config.yaml
conditioning: "none"
objective: "epsilon"
mlp_ratio: 6
fused_qkv: true
qk_norm: true
num_experts: 64
expert_mlp_ratio: 0.25
experts_per_token: 2
layers: 8
width: 256
beta2: 0.999
eps: 1e-06
steps: 7300
lr_schedule: "poly"
weight_decay: 0.4
Rows from block 4, named by matrix and row number. Each number is 128 + 32 x the weight over its row's rms, rounded and kept within 0 to 255. All counts start at 0. Numbers have three digits each. After the name is the row's rms in percent of the matrix's.
# ada: adaLN modulation (shift, scale and gate of each sublayer stacked) (model.blocks.4.ada.weight, 1536x192), inputs 96-191
ada.587 094:121153125126152102107200157153117154095137140124128091116146188130131161166146143118065104149160098115128164126117146143090140109135123091151125107161118173175221132107150127147206122221145142110122184126082085123114122036144090148105125125192182033103110069092139151156151146118063152177
ada.588 087:143093137131095161170040092104158095157116103136151171170106115127126078102091107160177145108118163156145116151150111106155105139126155151116109156092138089087028140142098124097070127036102109169166103118141157137159145157119150101132130126069102172162165147164120094099100102153150110077
ada.589 122:119163126124173100097215157159105162094137158128113102086157161128133156170162169116089113131141073116117159122092148146082152090137117084165130110175117171196206119127157129157181106214158158100081152152092102077099123080146101160112117106210153059092090077093143176155166154112084178165
ada.590 113:141107129129105159155068106110144106157111112138140149155110100128128057100097082132184156119096159129131116146143124121168116151127129175109123160096138082093060148150110118108068141086108090152160111126151159143141129177115153108161139134119120192154150184164119105100105110130162099060
ada.591 037:126140122125130120112219148140096147112140158131119117103139142134132160144136187121115128151136064100127159123060147134041139107116119071143181128168114146216187130153140134138158068241137134110099172166112127064119119099138120141129122122255162046108110059116140143145138142109107132175
ada.592 121:108159130128152105098175150148113156103145150126119109098154169127128202155159187118078104136159100132122150125117134145114147109134130069155124093170119177163185115120151137153195080157155168101096201151106099100108134099147107156086116103130196070099102066097152158155153154129108161191
ada.593 126:134099137128101154160062098105149100157105105135134163156101093129128055099103072136175147113094166135130096147159115108173108149116136164116127144076140078066052135132101118100065168057100092151159102112154157146145136174111147106139135132079102197159163171158114102093092103144156106071
ada.594 025:129127137130125131130002127127143127130125126143129130128127111112129117127123128124132129107129131131129130147135118127212127133103131136118119128129131121080071143132127152126092111066126126127128077079141168098145136248119129126136141100032078202130128200133128126127126127131195118091
ada.595 089:140130130128130139125212131129112130121128134148124129094130135067145135134132213135122127125111090129124140131121129148114129119099128047132130136153128136150183120237129167129151038205129134127082195214122162057127131160131143130119126107184176107121113074125143131130148129122148136166
ada.596 169:136102134129101156161045105103158105158112101133127156162105098115128082097104092142173143110096168132133098145159110114163107162110135159100118145082146094051036133135103129103087175042104098150159096092151159157149127176095155103145135138058097194156159177161114103101097106136167103072
ada.597 089:133098130128103149160033096096147100154113099137140160157102097137126095095097081135179145104125169146134098134157105106146105152118135172101125143087140089074035133130101128099071131039101096156162075123156160149154129178106145101140135130059076198154155185160107094099099100145167111085
ada.598 124:123149119126151112096210152148108153104138163128094098095152152123129202147148204120096113142143078116119164120081138154067143091127113078137127125183116158197207101121147146159188106203151167107088157153118117100123118091142122148122125125190160071101086055105162153155160147100106139187
ada.599 072:130096130131101139160080098104144106151125104126136153164102107125114100087100082130159133124124192141139098130205121118197105162126139165110123128065142102021097135125102084106088131077098088148165052053145142207142136184128131105128128126056041239163166183142110094104087105146159096083
ada.600 090:123162119129151115097186159155103162108151182128127116106160154133133196157155212118106110146137076088127164119095150174069150108129106072138138123191115176247164126124157143163176082175158167118089157159113117101117120094128123161119128126193160050098090053113150156161173154086102143170
ada.601 079:151095133134095152153068097103135097154122096138158164154103098125110053100098071165163169109120150146154102134131112117128104132128140166112128194091138073128081139154101101105037130108098104160155081120147156146147130140123156099147135143122093171151159148159105098096100105137139112090
ada.602 078:114170125117167105094176170165095168088148163126130112090160168127129165167166174105078105148143070120127170121122146157095158098128126060158131118165098166173194117127167127152194099174162161086082177134094104090095123110141099164109117110147185079094086058086157173166159162109109147174
ada.603 057:127151121122152110100218153153110153093134158132114108091152155137136147152159154125099127138130073099115169121080143156068142093117112070146140127178117158202201112151151150144172129222150157106086183162129112067104116076132123147135127143213175049102089058113152148151165149099099128165
ada.604 028:129100147129095153155096097091135106166055115126115124147097110122103081116092103141156136119102159179130122172129109114134087161103165176062130129093140095061080124118094194104100183081091093142156127160146147179129209167062173097129131135068122182167160160135108110107099085148156124084
ada.605 065:128147101107135142110165145144105144125132148132094130079142132112201138143132182099131129131096098077079148113130149174141145129106087089127147136159125136145161127204143195144139119143143136107071177156129139019129096209105149145126118126139174161127084127126162140143152143078165127120
ada.606 061:126155118126144124102238152148108146107150151124128125103150137092130175147147177127108121139135071101124145120108150155114143102125118071132137127157119158193253108128147106151160129255148154113091149133115118110121118091142127147125124128210147045109110061108141151144161146103096144178
ada.607 029:111151123121151120108205150149116148118131138121091082094145136122146157158153152114079107137124076092116157121086150162107146127133119084134134119151127160191217132132151151150168145234148140107089189154120096086086122130125130148128127134180193081118102100096147147148165144104129158143
ada.608 167:146094133128098171168075093101166099168108100151137175151099099130134092096091104129183159096099171135129102131167101123183103172098132169094123164094149092080082162174099137100075130061099098163152101117172179142158133205091165099153136128075099210172152191174119097096100101132187094075
ada.609 079:109159117124161101096164168162100162100153152125122103101158154131131199174168170113089097146138086109118154114123154155091157114131110056157152091176114181156167115115161136159202107147161177097081157149102097112105122106143110169095116122145155076093091089092162169169164164103103172171
ada.610 088:131093128129096138154052094098150095158107099129130143162098089130125090091100072136181143126098179137130089129154120096159105151115130182104127135087138084073063136128099123103062182059100098152173083094162147167141126159110140098145132138064082189157162194153100100096086101138150093091
ada.611 119:129098131129097141161053094103142096157113097129144150166102105129107069099104074134168141128124177145135088138175117093167105155125138165116133135075142087046064130128102106099077145060101096146169089071144147192144129169108140104134130133039091211160165176148103100097081104143160105068
ada.612 033:125132112124139099120177150139121136115145136125133126122143158130136151157133146121090122129160083119123149112088127131095135119128118107149117122155125157255192136121136108136183087213137152121113152135116113107127099049187105133129123124251157023112120091125130139148161134119079144167
ada.613 083:117167121121154105093192159153100163103143165120112100098156157126132189147162181112085095164133105109117160113112152154105154105136113084144136105174115158175222113119155133161183104203159167101101177135114103110096122107145111159114126118149172087098094100094148159163152160109107136180
ada.614 042:127161121125158122099149154155086170092138159129106090104160174123132176151156160127053105149137085122116169105058159156070150095138123037137136122181101187200140085130158119169182107135156157112098188149093102080106121061150106159097116124162186033100091034092165154164173158117088155132
ada.615 052:129101132129108141148097101102132094155110092136130143137102092128129096100115091129165145113096178131130082136146107113197107164116130174107130131070154096013117140146104132100080139105108100134132051022155159166136135214086149107135132129044050238159151209142109100102088106138189109092
ada.616 101:135103127130100138158076098098153108151111096132133151159100096131125051098106053132165152106103174141130108135142118092147104141128140203104112137072139094062072143129101121094062174090101084151169096098141145147139125144127131098146136128104098172153161193157103099098083101149132109079
ada.617 156:105154125128156103108166147144126144113128147104087103111147154129127210151157217112091094159143111124119143130127138128090139107151125088153151075164117176135184080080143161142211113134146156107109161145101097126114129103139104146092122097123157090110113099099136153147137145126111150218
ada.618 062:118157103125144117102181161154115165105149171129115109107162153127142162145151201125112106152134079074118161131101155178094150102123097073158133120194093154215171101133157132161161102186152156110102206174109110075121101089159108164108121121229202052105100059106166166149170155083095142166
ada.619 054:128142128128152100127176134128126143085137129126129128095128167125127130148143142118009125128134093128127152125086129128127128100145128076167128070129125158142191127126128127128179066195129136092096118120023092051096129076175060129092121051143121045102115082094128129134133128128054173134
ada.620 067:129088129130099141160059098097145098146107088128142142152095103126125070085100073129138146112119172145135094139145106115173102148127136158119134132074136080042088140129099108096076135071093093144155103085134146157133133175122137096135130132050098222161154176148113095090093101141166098080
ada.621 033:131127164140128130131144123127130128127130126132154151130127128128107123127128128154126128115135129250144127133130103103123127126131180127131094130125129128128155126123127164126127000176127128134129121221127129103140196117168126127125125095142122101128129121131124127127128127172124128198
ada.622 048:136105141130101136146038105110139111142107110130121132162112099129122079104114081141175140119124163147127108130128122110133113135138141178102116129100135097075024129126113143117061178036113098150176078139146138166131145131102132110133133153097074157135154169136105109113102115145130123092
ada.623 018:132126108130124134129189127127142127131128127136132133123126130127132124125125135130123126124118132106134130136134126128116127133092117134126131133129127129126249136150127006127133197255126127127128207115157132126136078135174137126154133193153255076131125114134128127126126126120145112169
ada.624 173:100165128129163091101148161152106155092152149101114085098151172134128201158157178100076082164156092128120157129122147130085147090148128079152144078163104181136157082087153147153221108133154158090108168141086089125101135093142089151095112100134164066090104081084136162157145149128092172173
ada.625 075:122162129125162118096180167160113161096141168126094109092164158123142168161159204124100106139140066116112167127065137165103158101143119051144121114190107176191147130127160149159188120176160169100079155164110117065111131100145119159119120126183156054095095071102157166165170158106101155138
ada.626 089:140109127131105153153080109112141111148109109129144140168114106125124045105099051141160150119096163128146108127138128120156112156108129174116123178076142091103072141164112076113051183110112095149168102093151154159146115144109150111156132166120107166153156164155113106109107110130144106058
ada.627 058:130102135132092136162073099097159102162104097131124144166094103137113079089097077138175139109111193150132098140177108094178098157124138203103116134078147081065087137130098130096085187081095094157185126125156142181148135157125140092148138136072125204160169208154098095094077096150149099110
ada.628 077:132101131128096147163079112104162103163124108133160164146101095128127081108085092129195157098093177138130107130168106125215112169127132204101108138094151102089083195130106119098078143070105094153158081077155158148146134212108150097169143128085087236167154227168114097106097101133173090077
ada.629 042:124165126114178126091158174155100169098131158098080086121161158128127153166176173129067096169127082106102169119046155142083148094195128065137122091147110168166125094111156121177169216129158157116106125121127099086114128055147125158095106140180129029097122042081156155174165153117082172081
ada.630 086:142101147134105159157069105099128102155103096131142138149104104126119058106099070141161147125112157146139116146137122118131104153116148164090130152089140095082056132159104150101064167098105075143158108157151153156137151154085150102141139150117108174162152159150109102103104099143156111077
ada.631 056:126146125126142124102212144138118143116132145130089093092136143124152192146138178125090117129118089106106148130094133141105141115123117086132132124171120162180202116142139167143169122205140144109083205198121120073119124117128129139127125129176213099114103080116143141141146136116124140172
ada.632 044:149104126137106155153126109108151100162110118145136151159109081083126094099102123154176160125099180124138097129202099113201110167088128176111133158107163087113134156165110089111097190127111108162157074042182164172151103198098170109180145167122091216168151199163111105108108109130177078124
ada.633 049:128110140129128141154068102116157107129127103128181187132113103132123094100128113130153145079127154187134099141164090115214117143130158147129098134096133090056079128137115129106074122050116129154138065049147158117156152227137135111123127088046076209142143194163125122113120117164198112070
ada.634 045:129116133132094157150049103120149119153124115130173145140110118131125087105091079132182150125122170130133125132164122118135123133121130192120127171098143077094040168129114102119043149057115091155162107128156140170149130142117149111145142141100106202153142186159123116106116122133132095094
ada.635 031:120148127124142121113239143135120156111131143125117123103137159101139149153148201100123125140127073119118187125079147135118138116102124037126138125168121164190182125130133173152190085255137130113087196170109111062114128125123123136108128116241176063106101057106142136146148138117102139146
ada.636 074:150095126128091154143080106110129099163112117134139128166113099130128099098087073142172159132126158126142106128138130127128116164064126170090137197103139100127083135144110085124068177102107096165164084109176158205149125150059179103164153187115089189160154150156117100104107108127155081097
ada.637 094:114150123128158098102164152142114144101139145119120091101148159132129227160159183111078105167144104121125151118122147145108143113144126089141153089157117176154181121109148143150208128142148152107101170149104097128110128090137101151101119126127167072101105082096150154149163147122099170195
ada.638 096:147091129128095166161052097098149095163109099129142166155099089127124085086091096144169138111122169146144090130171100112155105157127140161106119165084142082079034131131098117103067136039099105163155080092172156155159129171118157093140134133076073188160160157173116104099098102143170086072
ada.639 187:143101128129094159164065105107147109155120117132136170156105102113122068097103107152182148103103148134131106147148120123145110151123136149111125163093130088079037128140105100106076152060105098158162101115151169156161127173110154106136128141106100178156160163165118108100100108135157103062
ada.640 154:153098128129094167158085098105150102157119113141130165158104099119128046090098081151178165112089158128131102132127115119158110156116129172111112178088140075110077158149101109110031154105102099159160083119158164129150128164116162104156137147129087184159161174165115099094106104129152095056
ada.641 072:117160122124158099109187161156108154093154135124134120101148168138133167168162149111068115131180091120128151127124131135117147101166122082155132098158118163169184127081152140145195073166151154101098167141061088087108121058161078151106125085171168042095104084099138158157155155120076179163
ada.642 050:114164116121150090100204151156091167092149155112137108089156150122142150165159153099082122138150080097128163114123141168130150097127111073157145114148119154167248115124158108150173118225157154099084132114112092100074112127139100153118113119174142098093089103100173155157164157102115140171
ada.643 083:156094129129099147160108093101143104144117110144142169151102102122122026094096064159162164095122153146140109130132100115142110147115138162112087179078138073120096149139099099106027143128097100159158095099153158134153123139127145098158135134127092166147153158162103098099088104142133096085
ada.644 082:111166125124165099096148165158100164095139156124094082082157148126137191165166196103099102148129072110109159122097154152097154102139115072139153091173111179166147124117158188159217119146161160091079152168099105079099125112135108158113119121149154072093088086095155165158170157112104164163
ada.645 076:130094129129098134164081095093155092150114088129143158151091101126128068089095072129155146097133189152137087131170093090202097154122140203120114130080146075048094136130093122086073130091094085150168119091139146160143127164125133090148132129075115218160161226156100092085074094151156102088
ada.646 040:128149127124148127112202151145119146111137166130101127088145139122179140155140213126120127126113080050109155128065129173114145111111106064130128129188117168177159125178145204140157108179147146112081176195122128027128116121126124142123128123219175090110090095125154151150164143096120140161
ada.647 127:129099127128103135159078096101161091147124088129168154162101109128124088101104042127160144109128192147137085134194098084227106154118138200121118131058147092033099152135101112094088153087101095141169111079137141175137127172124133100136129122061113220154166218149101097095074102155152109099
ada.648 093:136085130135089143159071082090147092154103084128143147166091086127117083083098060141154157114118182160137087130163115099155097154128143179108131131079140074065103133130091103090064134088091092161173063094147145173149131153125139091134132137077061199158165177151101090085084093152151098120
ada.649 030:116138120110136098106192137135107138111158143109102100122138137156131204140149153117098104170127109104112135110119142135080135125134122100144140104142120180133214086119135115138161125177137132106120185132121089123109118088125126140115108131136183106109121092095135139135134136113107146147
ada.650 078:129132108129137119110204131135084134093145137123145129123135141108126150130146144135070124137147083127137133097113147131070132092142124075173131132138115140199213110129133048135140070202132148126110121104099107127129114051195116134099107119219124029094121040115131134132146133125071142197
ada.651 058:149097163131106159165084093093158096159104101135125165163096102138119056100112107150167160085106165208131098149134080106156096145133176170108097143100146092073077124145096145090083136082098086159158088124153172131145171173115148093136133139103087166158167163157104101095103097171163116083
ada.652 108:159095140138094167161069101096148103153110101142139172164100104121123065089093088152182169110113156165146115136127111113129101147129152162114123188095134081120047142145098117095057133079099084164156098117139165140166146154125156097137141139136095166156161159169109097094098093155146106123
ada.653 050:130117137141119128141094116116133118141115114109142128170118120128058123116125095154122129128168152189155114132130122092118115131160174154123126127107130114114077110000117098120116169081117120145166114131128096219137174003128122119069131144110115065137157100131108119117114117162072127132
ada.654 044:127145124127140127111217152147120142122133158125135127106144135120154150148144240127112122135132073081130146125114146188118141118121106053132139129192117142235171119139144123142166082182144156123101158151123124082127118118130126142121125124222156079123107070123150161144184140086123130148
ada.655 130:134094127129093140156054097100149097159112102128144157160101094123124091093096072133175140117097177131130090131168113091170103154117135189103132138082138083055061131135101117100075142059101098152170097107153151169149127170112145100150131131040095203157161192153099095098078101142159097081
ada.656 043:131120133130112142143084119123150117155124110131159143139120094135129094105098080130180172119103182131134119134168124127191125179059131189107125157107155105091105188137123124120084158081119117140140091088169137165138132233074157117183138147094095255156135227165126104119112122134196070068
ada.657 258:106159130122163089091151156157093155089153155105105084098158163136125189161166156110076095163182085133116159114082159139066156089165129081163141092167098174169143103091157142162179113140160170097097157152091085104099142060155091161091103111142156052087099062088143159160160160128077169147
ada.658 118:137100129132097172158058108109164106157122113129142185154106104116126104093095107143182143111119167132139098133185108122186114165112131162094129160094136088071075134155107100105087137054101098158150113096168179149159129208126164107147131133063115221169155192172121105100106106131192086090
ada.659 090:135106127130097149157032103105147102156127108134150154157102115137127087094096080132181142115122175128138100131182111112162110156119128174109128145085145095069057135134104110106086153036105095151168121112155151174148127191104152103147140135053126213159155191159119093104092104131174088111
ada.660 066:127154128126148122095215159159088162108133166128091099088157145116135159158153168125107112139122065107106169128048153153050147097130122074133130124187116175236169124133153148166167111206147160104086139162120119082105129089129126158121126125236137043095098056106142151160178155111096154143
ada.661 106:124161125126156116090204151156110159105134162127092107079159139128134186153161206122100120136129076106118157112078148165064151107127108078147135119176114161203191117127155136159169125195160171111084144156121120070118121099150124159125127128198146047100087066105147161157180156104109152185
ada.662 097:120146127125154118103222146142094144109132150120095104104150144118138179155148175119060115150149086115115157119069142142075141097129117074141138124169114182191220119140145151149173115242148158108082151191119113077111126082130123149112124130187149066104100063106146150151158145112101147177
ada.663 156:148118162134104181165095115106136121147103120159136144150108128141122073118093121140146136112116143145142126201146109122124111148084162135078129172109131110097033121176113176110119119081109086146151255231129155139145156131081148108128146129124229136146142127148125114118114106142135106129
ada.664 060:157108143134120166151074112107137111142110115155133164138115117124125052107113105140192159097091138165132121139130108121142109135129145153104110180117136103124002144171108148112050122086115091154136104133144179130138148159124164103130132148126094151145144151162116110109122108147138128101
ada.665 037:125144112120131124107212144141090142104138147127136126098142155080128147142144197125098122148151067109123154128086135164124142107110112019157135132164115144200184117180140147144160087251140151105062207170109124088123109120138120143115125117212196076104093056121155144150152138109119134155
ada.666 272:125154130129158113104214154144114149101136149126093106090143155122125182157156203129073091127151089133119150127096127139085139093134129071150126089168118173149208085122145146143195089206148164094092158158102106088110139079149106144084115097159153054098101067097140159152153143129096161186
ada.667 097:114155128127149099100191147146102158099145147119125109103149165126131195149154176113083105143155094123125158126113137137098143100135124088148125094158115162163208100098149136148190074191150151103095210176091091107108129081148095148095119105165199068099105075094148151157146147122095151232
ada.668 035:157094128130085140169127099093143095156127094136167179135099105125129051075099118136186188107127173166140091128145062094194101135096135177128116144095160044094129153129096108090086068128091095155149082083133169133166126182131129080144132127129091195151146197170105092099088103149151083127
ada.669 111:156099132135098158168078110105144105160114111135151169180106106113127060097094088150173146119094173134156113136155114116159112167100134169109122187087146091096072132140108121115072147082105091167167121108148160151160128173110167106155144156124118193165158179176119095108099106139166089091
ada.670 159:126158130125165121094199163155104154094131161134087090071153158118136155163155189124102112129133061124104169128061134161078151091128125070141125120172102169180180125149155155157174102215159161089075168160108123034110131106141117153113120118197180057092085073099158162159166153114110149172
ada.671 025:131099131157100131151051078095149099152105106116163134182103092130109099082109087157127130130146184175170095135152110088148105147152154178118135135091136095085105130097102081108058155106101106165171104098136126209153135129129138100127134139092108147153167131144097083077069102161139111132
ada.672 020:126121132129125135134050122124134107137129115124139133147122115169123122123117112129149129120121180137132108133212116124161123154130131149107126126094137078022091116121124123124098145040125115145158077118144127162142142193085131124130135137000093255143147206137121125116117122134189111125
ada.673 065:129094137128100132153107091094150086154114088131133143153092094128115087095104053131162140113126187157127084135152107071175099150124143195107122128065146088021118135133096113094070173117096087144170085054145142193133138155118135095132129128080082198153163203145088093090078099157144116112
ada.674 100:123160119124157110098192149149097149106131140118123103111154148123130183152166165126074120163177098120124147101107151147113145115154119078153134109168124171212194126125151108153175123195150160113090129128116097115115126078160112156106123128194130065103104074100138156156173152118106157170
ada.675 136:107151129127154079098177148151105151099143139108104087117154168150117204151159137115076095169169108122121154122123153127072145094163126105155140083159109176156176097080149140154193135160151159102117145147106067128097128042150089152096125137147147065094113090085138145156149154122070152184
ada.676 067:123149125119143112103216150145105151104141148125126130090143147126136201148147205106076121136145097115125154122124148152103145118122116077155145117179123166154223127133146132143192041214144162104089169155115118096124125121144120150114124101177163081100096100112146148152150146110122135188
ada.677 092:142103133129097151162079104099153094155113096130144166151100095123126055099102066133170149109108174152129094131144107118196101155128140167104116144072147089063079144137100116092058145099100087151160086098149159134141131174123146100144134131093088194158164188157105092096090100150160109079
ada.678 030:130108130130113135149058113111160105143117117127153150154113112121101117111108049135146131104156169244137108139167092112191114145128153173122115131089138110054089138122113092110112118060112121142143109085147139174142159159130137109133131132000108195148154183149114112110103110163151115104
ada.679 054:129096136137105129140090100107143101148124098126136137190114099143075117100115035144143142121130170149156089127132122064144103133132146236112120130090139114119112145045107093118083194095111104149191038098146128209141134067120133110132137167113052153142173183137082102106096110159122125111
ada.680 077:110152121126157096095174159160125146104143158124094090104152158151131188168158178100068097140127113091099153127109144149121154127129117108130130072155120173127182123113158160151200116151163176085108196133119110108097129126134106157119114117126191100105107124087145161162139158105127132134
ada.681 107:117154128128158098096202155153103149105142149122124099110152141119127183160159175128074097153153084125129151121094158134068146086147122081159142112158118170172196103116150132150183118196151162106098129139102093123111127054150111157097126132180129039099108057094134153153152155120076175189
ada.682 061:122150130127152111101198148146096147100138140126121115092147148111128158154148190124097107125129062127119156126025132144084145082131125048158125123158106147189193119132146144146153084225149155103084148188083105048116130087158110147098124101213146023093095043100144152145156144123099173187
ada.683 052:113166123121156111099197164158100170102141168120120109097159149126129178160167186119124077135130071092115157132113143144069157101127112046138141128181105159176172056126156146157201112198156154094082182160120117119116115089126122159116130124189176085099088066101161173166167163101095143173
ada.684 275:155102127128102189157104111109147105160116120136137185137108086084130086096101131156180155103093145132128102129148108129188114157109128129104131179105140087097092129180110106108081120105109110159135076103162204128164128216116179107144128128105085194169146155176125107105116107130197101082
ada.685 264:156091122137091154162121089093159091165103098151145159160094087120132082087091087149180168105091179123140089130162100102171096162100126191095119164091160086098127150158094104093071161125094087164165086083173166161159107169099160091168152148126088193166158190170098089090092095132167086112
ada.686 176:129107128128103164155033104108144107157118108128148151157109108128125103104101098129166136122115166133136103137175121119163113160126136160099133131088146097060038128133109119109097152020109096145158111110158152170142130202099153109140136132025108208160157176155115107108106108140178106057
ada.687 103:138100132136095155169101098098172104157112111129146170171097104125127068092093110147171153107121179132157092132185097096206104162115132179108115154071144074053110132130104086098086152105099103164163104062141163162167128187109149092151133128071107204168160180170107097094076098133166095096
ada.688 095:145097138140095149166066110106159109158116101143152160161099114129120072104099091138178154116104164144145110148149116108150104139128143165108112154092145079082053151129104133102080126061100082162180095121131160166149134153123142100138141131108093184162166162161102107099088101142146116086
ada.689 069:149107137133112133159100100099163099156106097160134148154099088140126082108105066129175167105097197143130099125133099103189102156130134238098096128104164102102114159128100140099061144112102081146173069091157147132131130168101137093170146155114073198155153229159087093101096102153150120086
ada.690 140:150107128128105152151060112108142117148122109143145152146110105123128054102100073137172159106095151129135117133128114120156113149115128175105115171094138089108028163151108105114064148079107093152156104110144156133144128152126148105169140141126104170148146171159119105108107106132144099041
ada.691 068:132099133133099157156048095107150105157117107130145157154106093131127091086114092130172148106113168134140095143170105119175110157117138165115119141083148090074037145133103130113076158027106096146152052095150157160143136182110154105140134128050066194157155178158110104096101112141172109072
ada.692 155:156107133130104172151068109110131105154102101140137136154111103108129050104102070152174168120079145129133111136126128129141110155127130151098133187105135101127053147169112119113055178092112094162163078124147167143145131144103166109150136163137087158156151146160113102107122108132147117058
ada.693 106:132099128128099153155052102106155103156118101133143166150104087126129074094104084129178147092096170131127089126165104111189109159116129166113117135095145088061066147138104117099065168064103098150150094077156157146147128192112148104144128128053097206161155191158113102098096105139175098059
ada.694 234:102159128107179093097125153158104149089152147103098105093158138134135148168180134101092099146144088141099143101062153141106155090204128080169126079157101167148118116087155145156146127120162159095093037089087091072094139094172081162100091097128049072087101098091134165155166161128085199090
ada.695 108:145095135135100155166060104102156098165109106143129171161102082129127094102101096140188153106116166144134096136140116096152103157124141176103120157090153093087038144129102132102083130047102095164161068107151181157164133187100153106159144139085058191165161174168090098101093107150168106087
ada.696 103:139100128129097150158052101104151104159123104136165156158103104130128089095096080134181168120112171128142095130179117112178104153119128180113130167087142083089061154133103114107082147063102097161170100096151161168150128175106150103153134134083105211161159184167114099098097105137166088083
ada.697 056:132093135129099142150090090091134088148109089127134145140095095129126098083100059132169145125112173161133090132146105098167099144113140177109130134083139092042113131138096122095068181105096085145153101082158147163140138172102142093141128133060095218150159205148094093092081098146154102117
ada.698 051:118154118114157113095133163155091155089143148110113092088150158113129171165168201126067079138144063121116166126085146162077149093135120026156130097171100161153129097120155122145177082134156171092083166144092113097106123094166107155100108110136163051093086033087153168161158152116104155138
ada.699 112:106154127128161090096179148151105151096150144117113098098153158130129193158159159111053094166168100127127147118119144135097146097151125082161137076164116173156203116106148132148185106185152166093095132131093080122100128076148086154100123102128128073094105077082133152154151152124078167168
ada.700 038:133127127129124166130128127127128127146120127135120127144128117109127125128118127144191131132127132104131107129127129128123127155117128142112162177128131106124130126138127035128127232121127123170159067068178165219168112187085195127159132224125090187147130128146128127127128128128189111114
ada.701 057:142108131132097147147086101111151112161124123141138147147112084109128114099094071126210157116069172130132098136181114115151113157108130224108129160094132101067078136137111137113101159072111089152167100105171163184155131175106157110172142151109106205159157198179110111106110112131164092129
ada.702 052:128158121121141129102209162154124156122131164142073095095154132123148157160133186121129115133102085065096168125083147157076148127111097110128140131163124149171178127167154182153177145221152136094092209180131130070106119130109140155159127161197195102115089125122151147154154154085131128140
ada.703 049:125131130128134122120167129130083133093127134112131120119131171133127135134138163129076102135164071128127135130095138128081130072146128030158144124134093135149173041114131053131144052157130131125116184137081106110117130032179113132054097089171163000104122000100130143131136131128076151217
ada.704 066:129094134129097155159050111112140109158116106128142163155110100136122068105099101141194135112102161141136107132166118114177109153127136165124128143088132097065033131126107127103090140044104094152166077115149157163155130170120150101127130138085079176161156169159114100110102106143153108087
ada.705 077:113158123123166096102195156155119155089146152121120101092146151116130164162151182117055094127133078118125156123093134136103149092131122084154123090158113169165222123123153129143198093221149160097090173130099095077117124073161091148114114103166181043097100072094142154155147151119073152147
ada.706 081:139102138130098150160051112107161102160110109142126149151107092133128070104097083140201148109093162137130095153133112106146110144111132186095123144092139094067018153139109155105071186057106098147158088134164159130148137161093151108154146161085083172148150186167103109105101110137148114068
ada.707 029:145098143137103158149093106103153101159099094138118131176098107131115109087095061137146172121113209159142110139143124098135105165134139252104121131111146092106091133100106135111110170077100081161211122130181139190135141136117150102163160183110116182157160212167101089112094108168144072113
ada.708 025:117148121121140121112224144148122153112135157129087111113143144124138171153150183122110120129129084087111183126074153159071142121122115090145126125167118141255151135131144165137163116196142149121092232185117116080112116111133123147126119122244214065109102097117146138145167143108092148134
ada.709 022:130123141134116131135099119122127122135107115109160141155124126143099107121122099132103129129155140172146111157150128117136122131196154136123137130109129117117102072084124000125107072054123118136152033020122122192132164115162124122048148051068056130135157078129121124123120123150127119144
ada.710 070:128154118123141125104200161157105157105145160127115118103154173118145158149146202129084120144158071093123168124116146170076152109127109020149139126179115150183200116138154111151193114187151160115087191146123118120124110110137127155116122117181194055103096036105163158155164153100116130166
ada.711 055:126154123127147105108199154148102154108151151128128094095146157130129207159142186108105110148131071114120165122109136164058140116120125059132129119182123185187198131118150145152201120188151153100085164136106100102120124088134109150130128128170161065105082085112148153165155146119103136204
ada.712 030:133123130130099127134040123124141125160114125129142143159124112106125120114111118143199135115126183132138122129199115117134125146112133204107113145114134114082039135129124124122109203009123122153176127119167138186174127200117146123168135188017120228143136160145123122124116123132173098106
ada.713 082:133108129130108154148057102107144106159127118132129178141110091127128091090099121131209155104109167140130100130149100114198122157109131175123104142093147088087057155138108126110068123021107111151138078111165183134152132218129166110170128126087095231158143208172116107106100111133207102094
ada.714 053:110134128125138110114123134135112137098141130091119128110136158132128150140153164123013091128184084157109135128106134137128133104156128034158124077130107157128123099104135124132180048116135154102091129140064079104117137088170077138027102060112128065106124041080141143135138134128081177130
ada.715 139:104162121128159098097186161156107158104141151112133083110157159131128211159155162109091098173156100112122159119130154138104154104134123089145142093172110175164205111105160136155205124170156154105101172143110094129106127095133099158111121122140166081101100094096146163163163154117105153209
ada.716 038:122146126126144110114237145138120145108143135122107124090135139126130138145146161121109122128129101125122144115082127138089137115134125110144123111155122141158213128121139171132154086255139135108094153162104115014116122086162103135119122104231142045111102113116136146141148136123108134156
ada.717 047:131098130130103145159058100097162093154108099128128155160096082127125087099099110137169140112119168159133098140151104102165105133126140152114122132103139089056064132126101124094082148063103103149159056097149157162154132169120147100150135147047059199156157161155086102090095099143163117104
ada.718 048:127139127127140128114216144132120139114128131129103126078131138118146160146131209120106119132117069125118159129106130156120133125122126048129135127167119161168190126204134197130182094200135134112085196218122123029126129126128129133117127129216181095116101093122149133141152132126128129175
ada.719 062:128151114125150121102211147154082154114133173127115118098160142101143140161150189129117127153128065099115168117077168165062150095129109060138153129182113164205187099160150133157152122213156143119086134208126125067115113119128128159128127136236142076109086040119156150152169155099120146141
ada.720 126:101152125127151086098165151148100156094148139091131083124150171134126162156149128112049080173168105115126160118124159131070144094154126106158144084149101157160174111069147124146178128158147146105117176127079060129095122026149070151085121127153180060093114078078143149148139149123047153162
ada.721 045:131090130132096129159096090091141082146118090129173150168095096126113058076108066136166137126130193178154074132142102063145097132125148215119129141069134083080092134127091114089060129126094091148175065106131130174133130129112135094140140136108070167138168188152072092079076098168129113126
ada.722 023:120139114117144119110137136137111138118132139116050104089138143086136154134156242114129112158099088114094140111123151137111136100129116089192145120153101147142128092134137140141194090131138134116100146135103123073118114128202124142122118069155158095113113065111138138135135137115121160114